config = dict(
    arch='vit',
    model='image classifier',
    dataset='microscope photos of single blood and bone marrow cells',
    train_examples=194171,
    image_size=64,
    crop_scale_min=1,
    horizontal_flip=True,
    translate=0.06,
    targets=['cell type'],
    num_classes=17,
    norm='rmsnorm',
    norm_position='pre',
    hidden_act='gelu',
    mlp_ratio=3,
    head_dim=32,
    fused_qkv=False,
    bias='none',
    qk_norm=True,
    parallel_block=False,
    dropout=0.05,
    inner_norm=False,
    patch_size=[8, 8],
    conv_stem=True,
    layers=14,
    width=192,
    positions='learned',
    pooling='mean',
    loss='cross_entropy',
    init='kaiming_normal',
    residual_init='none',
    optimizer='adamw',
    learning_rate=0.0025,
    beta1=0.85,
    beta2=0.999,
    eps=1e-10,
    max_grad_norm=3.0,
    max_steps=11900,
    batch_size=128,
    epochs=7.8,
    lr_schedule='cosine',
    final_lr_fraction=0.05,
    warmup_steps=1190,
    weight_decay=0.09,
)
Rows from block 2 of a small image classifier, named by matrix and row number. Rows with one number belong to one neuron. Each number is 128 + 24 x the weight over its row's rms, rounded and kept within 0 to 255. All counts start at 0. Numbers have three digits each.
After each neuron's rows are labels from the 100 images, of 14976, where the neuron reaches its highest value: "top examples" is what is common among them; "patch colour" is the nearest of a few named colours to the mean colour under the peak. Only what is clearly more common there than usual is listed. The data: microscope photos of single blood and bone marrow cells. In brackets: how many of the 100.
# fc1: MLP up (model.blocks.2.mlp.fc1.weight, 576x192), inputs 128-191
# fc2: MLP down (model.blocks.2.mlp.fc2.weight, 192x576, transposed), outputs 128-191

fc1.75:109096114109106136129109172117140121084113132148179124155145111102120170102130136133154158120152131131122098127137114153149144147093105110120103170128133114146116122124102110119185123161120151
fc2.75:139146130072162104126114134121120127123117137115104134119107119108124147138152161142139173119124105106146118141158120145060115105137122146089133131148136157180127136126096132146105146141094105
top examples: cell type: proerythroblast (67)
patch colour: blue (63)

fc1.408:134133093111094058147150151168148115114162138141127137153146078086123141107122116101062133168116116132127081150121094114129099102132125129133125155127118096107118100159082128150075169114121143
fc2.408:113147142119155160136150137113073118166150115104123072130115157114166152136177166117123142105121108167080083096095145124132148140083197126103126167102109176117155148111150152135147153115134138
top examples: cell type: band neutrophil (52)
patch colour: black (25)

fc1.429:110175172110130112118141140116143128122161133112120156097100130125153116140134124098113093191142072152117115149115131127094157135126137135155128134132111090148141120134138103202098117118132124
fc2.429:124138159122149098115106119117164172108132103074142075143142158136116157143165151122114121111117121134156101130141146111070095153149163083102144119148121159158132120113123146140112118150151114
top examples: cell type: erythroblast (52); smear: peripheral blood (40); cell type: myeloblast (26)
patch colour: purple (49)

fc1.239:125141107177128131099134154114167119098131138136148105119154102142132121092135112145121092122159140109155090118133137117099088142131129102171105133122132125153114084139122067135146125112142132
fc2.239:084130134094144148115142160116145108137111148106167131101134164111080123133193160111161124097082122139168117156129131098090117119106136140100133127127113139187108123096112153122096152092140128
top examples: cell type: proerythroblast (36); cell type: blast (28)
patch colour: blue (58)

fc1.264:107146139139116107105120113145137129140146089089138147087062117152126135129115064174120121151155064112129084132116097112150149138144143096139137120132172110138140155167094131167150098132147139
fc2.264:150096092128079120100161190165140131134152168163153147117154144154132121128140115119109115142138154115159131159114157129159134102096106172135131152062150125078086094140104135119113138116129158
top examples: cell type: artefact (93)
patch colour: purple (55)

fc1.476:094110203109104124102111097145115132147150167154102138097083114142163140138160145148128134142148125116154108154113114153122159148072093175151132105128122138189167142111082102140129122144160103
fc2.476:089113152104145118077130159114173143136151125106160129107105131153108142112099111133128151121139103113105131139085093117137104121085120155103145104127148145148121089124117166139106112114153140
top examples: cell type: segmented neutrophil (61)
patch colour: purple (67)

fc1.569:104168152155139127119118123093132138131129158129146111140124101106132133135143147151184139141197110164136125165144150169112070123125124125143099122141099152168100138147123144170148121151124101
fc2.569:184095128154149143137104122164100150088120096130120123126150145088140147135144097153129104122066137134098129102125136132115117115143154166162139096118074128080095132124131159075091124118141133
top examples: cell type: myelocyte (32)
patch colour: purple (63)

fc1.263:139131102101141114130114087115105115140155165164108184127100117098162125096121127124100147152149121083117142159159085138110143133104093146135101131122133160151132143144108122151110121126110129
fc2.263:105123106128137151132078158095114116138133117091152139157131132129083096128089109126140113138153129166082181111090067122167122128113120112140091101158141151132144140138116134135133123115087135
top examples: smear: peripheral blood (41); cell type: plasma cell (32)
patch colour: blue (33)

fc1.367:121118120116140108127130140098169155093123120112138139114145144120134134114104130101075099196126128135150055119128144139100127137145098129155141138178108076135100096157134116131091127136097138
fc2.367:149144135128125132119146136169195149126158131121129117107155140105154156121089101103146110117103162098122048100125113140144150103120136142136159151146106134115068146122134151132142111137122128
top examples: cell type: monocyte (35); cell type: blast (32)
patch colour: purple (83)

fc1.560:139157099145110127140112102142157131120145136115115127116097113120133110086147143143073153153163149123104112135133023105087145146115121101183089122134121145134156157161124099156130105124100111
fc2.560:193080133093124145144076169149139143107154118114123052106106117134108148150132133129094118082095129145133156116120166162115083114157175133144150120125136158132156139133124118136128102119162099
top examples: cell type: erythroblast (89)
patch colour: purple (52); blue (33)

fc1.477:124106114151113101154106103127171146122125119086166147131113123084169139130115134077090095145158116141151087128188115140097143159164138127154144139134074110157121080152143149140111136128126153
fc2.477:148122131126108142172140148140153128156140143151090111123118118126093137130081129102158133130111145130126128087142109128150136127119076164082136157160121153109101114110177120093154141147150124
top examples: cell type: monocyte (30)
patch colour: purple (61)

fc1.519:119128103116119123135116118162122132138143125165118152126113118128133151073118124137103114117159083127146116113152153145113138114140099130149081168115156146168123138173131146140117121120138120
fc2.519:143139110164146130155148154123121079107134138132108122167098087130106084138100093078105120111155140130115136141156085117132093122153125108134161107184115136130149122064133110144159127123129106
top examples: smear: peripheral blood (44)
patch colour: blue (49); purple (44)

fc1.83:140145154139110092109083125161135146155136104080128129107094134137148115108119090131104149126145076110118113176127104140132110127130134163183100101109154182187137138124058126145157090145134141
fc2.83:136076076120103147129154156138175132133126115119166174106146139122101126143136139070167137147106134109155092154109138092123106109111147139092132143124146115113077118140124167112083175119097155
top examples: cell type: erythroblast (54)
patch colour: blue (33)

fc1.361:104095129115110069118091123154155133115169143137142131143119076137130173106137116142099110171199095122126116116123138186108173137165131128126136167143122125131130152146098128140118085113133125
fc2.361:150137161121161150158107089128110123129095114136101120127128133163095131111165130158119136068115121132093168140144114132152128138109133139140134108103125121114194162150111130102135118156153140
top examples: cell type: eosinophil (85)
patch colour: purple (49)

fc1.212:088141125095124108147087140130161125128164095142128145147117116145128152076138147153107127159156129119126110131091102179146116081128128154137096165143139165139143145146081127141115136129109131
fc2.212:122169141116154109114160093125123123140133136159120159140138094153107159138149126096135160154139142135132089140168132091103129141145122144115151137154145127128158111104086132169124140090118145
top examples: cell type: proerythroblast (68)
patch colour: blue (68)

fc1.469:111132122104091114128098149132103095099159175173153110113122115122127141066134125156105135142186135099111142100129098191110153143112103109138094181142136127128135174131110100161154122127151124
fc2.469:089124113108117124205123155126151094111135103150101166101139114126093131126138122152168143112110170103157127145155124150148164141113096113107114149149146105164135137106117122128136158171115166
top examples: cell type: proerythroblast (45)
patch colour: blue (70)

fc1.166:115147091144129145159116139122120152117145124140129152109106133105119111118107098145155108153132138136107111139132107135112101130082090142139101135125121103144115132202127133165097153158118166
fc2.166:128152083125132131139131114127169119111106120118162149101155159127112081116123108113100087101139130125108146124112101126178164130103097087126098140113120121120130121156171148109129126119109154
top examples: cell type: plasma cell (61)
patch colour: purple (53); blue (31)

fc1.418:128119076126149135158138147101157145109132142113149114160143144103099147122130151097132100101168134166126091154160132139111116089107113119119083153142090083141100138152152132133128136146092174
fc2.418:152149138136164116133102071137180134115112120089127126129129160122167130105127161113164110132102130127115110101139110110111145132154177164146134115148116123153112156133151163124143142159088123
top examples: cell type: blast (32)
patch colour: purple (44); blue (43)

fc1.321:103122121123120149090108153110121136110117137075137103137091121107137136137106114149145159148138112161112117188103118149143081141087115140152118127166116159129104111131155122161115117103100138
fc2.321:160120120094123113134127109168161135103148111142137121121139167096145161128103121139082088061119139121129127117141126151173163107138130104117136150109104115125118156145156154085138124135153149
top examples: cell type: monocyte (51); smear: peripheral blood (45)
patch colour: purple (58)

fc1.472:101154135108120093138075135130146110132137160131115160143111107116182133107091100110108092175144080126121100133136109144149170111123096153131091152146123117160138154138087128167125133149114124
fc2.472:138106105156163136138121150088160109125111118139133135148116134103096135115091117084122123138124157167112171137138091158171104139132142089119145121175078148111115080106118142117122141124082103
top examples: smear: peripheral blood (100); cell type: monocyte (50)
patch colour: purple (66)

fc1.170:110131160158135103115085122100160136102135099074142153142077118113127132116089095156118122155167110132104114146144114102095123148133133120138130080135142086163105138097082184132166120128121124
fc2.170:163111124143120129165151116150157126135156129162136107122136135105124131124142127156144152078096148139138106110122154107128137107134160145140110148111119122085092138126173151116119143101150134
top examples: cell type: blast (28)
patch colour: purple (86)

fc1.352:103126101112112110169135146151147123112148136152104150143146085105138156145141128120097131169133111125161093111156137147135143107097110153144134127152110080131134117171106116144081147151133155
fc2.352:124140130144150177125145138092091121181140115091166095101138174161125138102181160114110118103113098148086126139103129132155124128122177112109110169065150146136142142138159126142141161108121121
top examples: cell type: eosinophil (43); cell type: promyelocyte (25)
patch colour: purple (56); blue (30)

fc1.260:123136115101110140134107162112135116101139140128143126143159104128130150087144147150097149111171119090132114126155095141121136140088073104157113156129150155181115134148084098134167131166140148
fc2.260:131141110100166136122124141126127131119124129076125097135111160106093151115167152127128135128111093125128087136148127124057135128134146178100121129154121146177126143148108164133103151137111113
top examples: cell type: proerythroblast (70)
patch colour: blue (85)

fc1.571:110092131115110063136105119127166140125172143114136145127129109122134163129129128120128109163188092137142101129119101186102188153164146164171134161153107098124119109139108097126124095128131134
fc2.571:139138123144127184165125112120111109134096117142104130099123120151106124124153139162158128095113127115115189134147092139146088101067130122129123127083128110076144152131099130109164141149127147
top examples: cell type: eosinophil (94)
patch colour: purple (45)

fc1.4:113149117138095106135160099132111127139138149142126144142115126121132109086116133097137100202194129098148121140162122097084163134108127133123094135132133092168110121146114103166103146122106115
fc2.4:148121142143163159123115152122106103125150134094101102142121141161100065088146149141129126074123135133134160127121090141077100128149133115104121111139175141155162118106116102127128129106115079
top examples: smear: peripheral blood (100); cell type: erythroblast (52); cell type: platelet (48)
patch colour: white (65)

fc1.125:108128102157144135098095101085114119143119143126160094149119138112109136106131132128106105118165111098125141111151134099132081154133116106147083161158133142154113133119149147120151145157104095
fc2.125:134111119132133146167123174111100090135137152095127111088135130113125123150122168099121079104130095163148150142163163099117143137137104164088140151139099124184132115113137113126119161142140101
top examples: cell type: lymphocyte (54); smear: peripheral blood (49)
patch colour: blue (31)

fc1.161:109151168134104080109073143131163169158130110102127147102070113121143145123121091140110134137162094122106101171119137121153115139144141141176117110128169158161119129105065134170162079156110117
fc2.161:153120074129095139119175170150171132115146127140151166095145130121114127145099104092141132171112161131153071156105132105143123106118114141112133142114123119080058106146115156104097146112087129
top examples: cell type: erythroblast (33); cell type: artefact (31)
patch colour: blue (32)

fc1.160:110144163118105109102145132117108112148107118162116103108104074171099124105134128109126142163204095083138123115156151125117176140105073102153113115110147122157150122127140116121121144124135108
fc2.160:119137140130144122108125148154211149089138130100137134106112150125116146121162164120122124115126116122132058176121133102063086129107138106176133108150125146150123116116109120147121086116126128
top examples: cell type: artefact (35)
patch colour: purple (66)

fc1.251:093127106092122113163074122151123127128141104147134176136131122094119113094115118116108174149125128108118097141139073157144111078118083117114090174133129137130091135147068155121084149143129137
fc2.251:141160115138148106137194105139137161133149116151120155127114172112119110146167124082143110112101154126115101088121141127140182137109162133083126158128124093100147132130132157163110167105100147
top examples: cell type: band neutrophil (36)
patch colour: blue (37)

fc1.76:110126168117123138139104154105098130116099122134114101118115089147116134125109135181159129106167123163130117094147155179136116139143082093081127137186110107125133147170160116151135151115124113
fc2.76:144101128145150095148108061168153144079131124124129123127150167088172146127148123148127074083102141161117145130145166151101146145151153151132136122114072126156104142159138161078105115140131146
top examples: cell type: promyelocyte (27); cell type: blast (25)
patch colour: purple (56)

fc1.241:109116141122152131112104135135148129125152119136131096106114101141124114099107102124091161147144101138092156118105121184133153105108123125175086142146123106160092138125155146148125109126119102
fc2.241:124133117096117153121132142125103130110168128102146112116155157110114154166105105092144132087154142163129176112105146164176133152103167107110161144122121150149145119136132141098106085130140130
top examples: cell type: lymphocyte (97); smear: peripheral blood (42)
patch colour: purple (44)

fc1.374:098136106113092117138149138130140111102136137157073166157088082149102165117095082140130111155173151138140078139119144116113106163094125128128103100141124132091131126140095121147130140113144094
fc2.374:165113109130140102093134103131087153156133115111145121162151142165148137098179131149115148123155104120105102081123123112128125118157185142145113148123131124125164128119105105147143096105106122
top examples: cell type: artefact (25)
patch colour: purple (91)

fc1.71:064173127132102097128148117132101129094111149164110108140083102124115123076118122118135120138166125092123159107127104168117160123104121140146087142131126107193118186133140140136155159136146082
fc2.71:129133155113117156149123151106120093114152134113107156098144109119107098131114106135142110120112142142150162179116178119151094128110091147110156076131107098137120103101100139123125102156141114
top examples: cell type: plasma cell (96)
patch colour: blue (37)

fc1.346:079135133104124101125121104125127141152171148157113131121090114156166122078133149155122134135174114153115122104156095170104140131110076154093101177105143095177142144121124116138129135132137121
fc2.346:082142143125122131149124153095155098168163135096159170113117126139094129132118120114146118113153144140143153159096130132155131078102093127120139122153134130129143083110155145122091144107105162
top examples: cell type: plasma cell (79)
patch colour: blue (50)

fc1.8:119154131111146142136088115123113117139120133140114158112152113128134138105163151147104161143140123112151103131134078149128162119123089118188083151121152133191139140128135069156153129144114113
fc2.8:086113104145108155125104103079172112113136140067141092108111150103137166124137142080128087114133120138171094128110148114132112171149119138121115126137122132157128091133184109120100094106132103
top examples: cell type: erythroblast (48)
patch colour: blue (68)

fc1.176:112116111126156095156118151129178153099121112094130095176092123104112149132133107123093087171174102149126091157143142137111094149113083115164122125111101111150116136171119154131081123102120102
fc2.176:127140115154117134114141088143226133131162165141127109124139158094151132146106128085123117135074164106105051100103109144132159118125126132143152147153092131107070152107155163132127123132105127
top examples: cell type: blast (34)
patch colour: purple (70); blue (25)

fc1.426:099093157125134133088129153147128145124112141146099109124112065124121102095127100166152147165171106136110130145143137162101125128125094136126112131163119140159118143142084106154156145149135085
fc2.426:169123119140131091137080082185123155081134109116116113139139150084162156143108113148117113108107131141118159082143115160113095149164165153171134110127112122140089149132142130120135099139156115
top examples: cell type: myelocyte (53)
patch colour: purple (55)

fc1.1:132132135107148132113108110130148127101127152139087153132098087103151172131145120129157146140141128143131112143142132136142126125096146177146113123132122193154143120122080095131135091151135148
fc2.1:109109135140102110104186143209133138122155105124150104145128137135065177104157106165102112102176109114131089146098127151118108140114141126119135110089168117109115096120122149133135143075174124
top examples: cell type: promyelocyte (40); cell type: myelocyte (29)
patch colour: purple (77)

fc1.88:118154122135130141144124117139123114110154127161121113127150078114130157101106127127129183148172142072135066098133109186135138095119072128139103144146111097121095189125158104124157136156111155
fc2.88:090147138103124112142150114144108116133117126156116196128112115139125117122194130154153134145106154117124131166115129128091159158083060156110128104105107099163157149141129140125126161122135168
top examples: cell type: band neutrophil (26)
patch colour: purple (45); blue (27)

fc1.506:083166138133139145114135131116116115106150131146112096138079114144137136086146152129126119137159134145086127096110116168113135140071110112149077140153154113144150143144108092151122125113131098
fc2.506:102103123096132126144113143112138111162118127118123165126142101136107090140138119108125125128133135176131139148130152143163137106138116138081120149163147100131159120119137134131101138119094158
top examples: cell type: plasma cell (35)
patch colour: blue (43)

fc1.479:115140098086110135181154126176144124132156133172102147153126112104131148104131122116085119176140126116159107131130117137134115139094114120157132142134118080147103134130127115151086154140139126
fc2.479:101121109115153154129138142084082106159123113094162094094110164149130149100164159101128104094134097152100136145114141127130127132114163089088097185080119140163153121119170141139125139087121115
top examples: cell type: band neutrophil (45)
patch colour: purple (43)

fc1.492:066165152144143136140126086133148073140130104144123170123178079117122093111136110121077157160109106115137109143170080108146103102152107128113104154152147149165128112139132098167096127141115110
fc2.492:167149093121098125156156150123148113138136181160131154120170127149152134143127109058090136169126169105129091152155138101135185120129093160126090127151110132123142136110106090130164141131108110
top examples: cell type: artefact (90)
patch colour: purple (51)

fc1.145:124107093126125113154137121133159121125168162114154155152130149085128190116114143112107069149156140147117072172128073126133064097136166178160124129153116145137118063174135128137079130138129164
fc2.145:143133139116188135130128113105147118130151133117129094136141190122168161132151157106138118082131124150120078117120121155112137143154169130116147138130114159163132114112157131109139113135140118
top examples: cell type: band neutrophil (48)
patch colour: purple (48)

fc1.387:067124141091109135117146122101125107124159158157190170134149098126141115097125137100117137184186111104123122114150081135122140121121050124133127174164120142124111123139166047138133114115131153
fc2.387:141110107164116149180121100143123123064113111151100164115150107087127147160131108149147130136096159099160128131132153150142113131084110112143111114097086112087122130144130127103146131157155172
top examples: cell type: band neutrophil (39)
patch colour: purple (53); blue (28)

fc1.445:095152130088118109152102089114190100100134139128134161128116129120129170140123159107118124185131131147127085128132113123131131126141153140116133153193098099129126128157140090137105152183111170
fc2.445:127151164122124145116121105098145095195134119129135105123126164152149144137145144115137135085100119145117157079094113098161153156124158130097132147121161119121157118085140121101123104147154139
top examples: cell type: monocyte (27)
patch colour: purple (75)

fc1.330:086141169129096127112157132134105128144125132147129100092082096156134119120126119114140120177183076102141124101130168109135155136103100129164133124115154079170131152145139116142116120113147130
fc2.330:085098131139143132106113154118190152089154137092179115110097147134147137118132132122153125132129127127128097154129129147074077137105129131120139105143115175156094101122106126132130077134133124
top examples: cell type: artefact (30)
patch colour: purple (76)

fc1.217:106166183124108112117120078102196141143115123121133170127141103145187155107123128120125122136146150114137115163189118117142100156165148149157123106152113112182100148060098144133169120155141155
fc2.217:173130115114151138116093165154131113108160138120081149127131163136121106148099137157141099140115137131107096130116131121134104101118122111133100133104164094096132139116156138116172103121120090
top examples: cell type: artefact (55)
patch colour: purple (56)

fc1.68:132138131135082093130113107146146138109157128133157147138106098128126132092137135176056128121188131123124135158153067156109139169121160105128079157120101143148171139140085118146135091108140125
fc2.68:160119117084123106189084165117139125110146137140124085136131140095097160137108124123088151160122139115123155097164109170123158078079093132106101163141114099145147115156111141124081152106108156
top examples: cell type: eosinophil (53)
patch colour: purple (59); blue (28)

fc1.327:146119118101096105113130152100116118167143154125144147104096127113128161124125131127111103122186102113123112186125138131132116121088084115164077146101106136160152093139122096144116123096153161
fc2.327:148128132140177096120143130170132182078167110152127108137140163134128160101161159164120129109184120119136052139154140175061159125148141146149122129074125125158137136177122128110113092103162109
top examples: cell type: segmented neutrophil (91)
patch colour: purple (58); blue (38)

fc1.28:119129146140136130088156164121091138107101146129127090137123079104107105109123095123155144160186106147119131130142164158093140125147115104125118103128084123149080154149096149166161110157104097
fc2.28:169109136143148125142073113166121133093094102117101113130157128088139136158113104132116119148062147127132145059136114149123105160164150127166151109153093124106094152106142120087143111132133120
top examples: smear: peripheral blood (62); cell type: myelocyte (60)
patch colour: pink (58)

fc1.101:142119125119119114149085126184146119127158165147112164146118058154121128121140103144115106152191112152136145145126101108140110133152129115109110130108158103139150100139109093177122113133137109
fc2.101:150137144179145130168115089121162120128119096136122128127102123178099140108147109136156100105147123111091132155148086108145076076098178125181116123092166090090144156131083126131161123103099162
top examples: cell type: eosinophil (99)
patch colour: purple (72)

fc1.526:134130139149138116144118134131157149121140124128122194118153090145130139097139105127140114177162099136127119146140126122107170148142139135144128126107141091160107092128137091159140138171108131
fc2.526:123126133131120146130134132110131095176121143101141106149134122188110129147099121110094145134119103125079181147096112110174073095146147107153117145110165129086169133091101092118155094116132131
top examples: cell type: eosinophil (86)
patch colour: purple (71)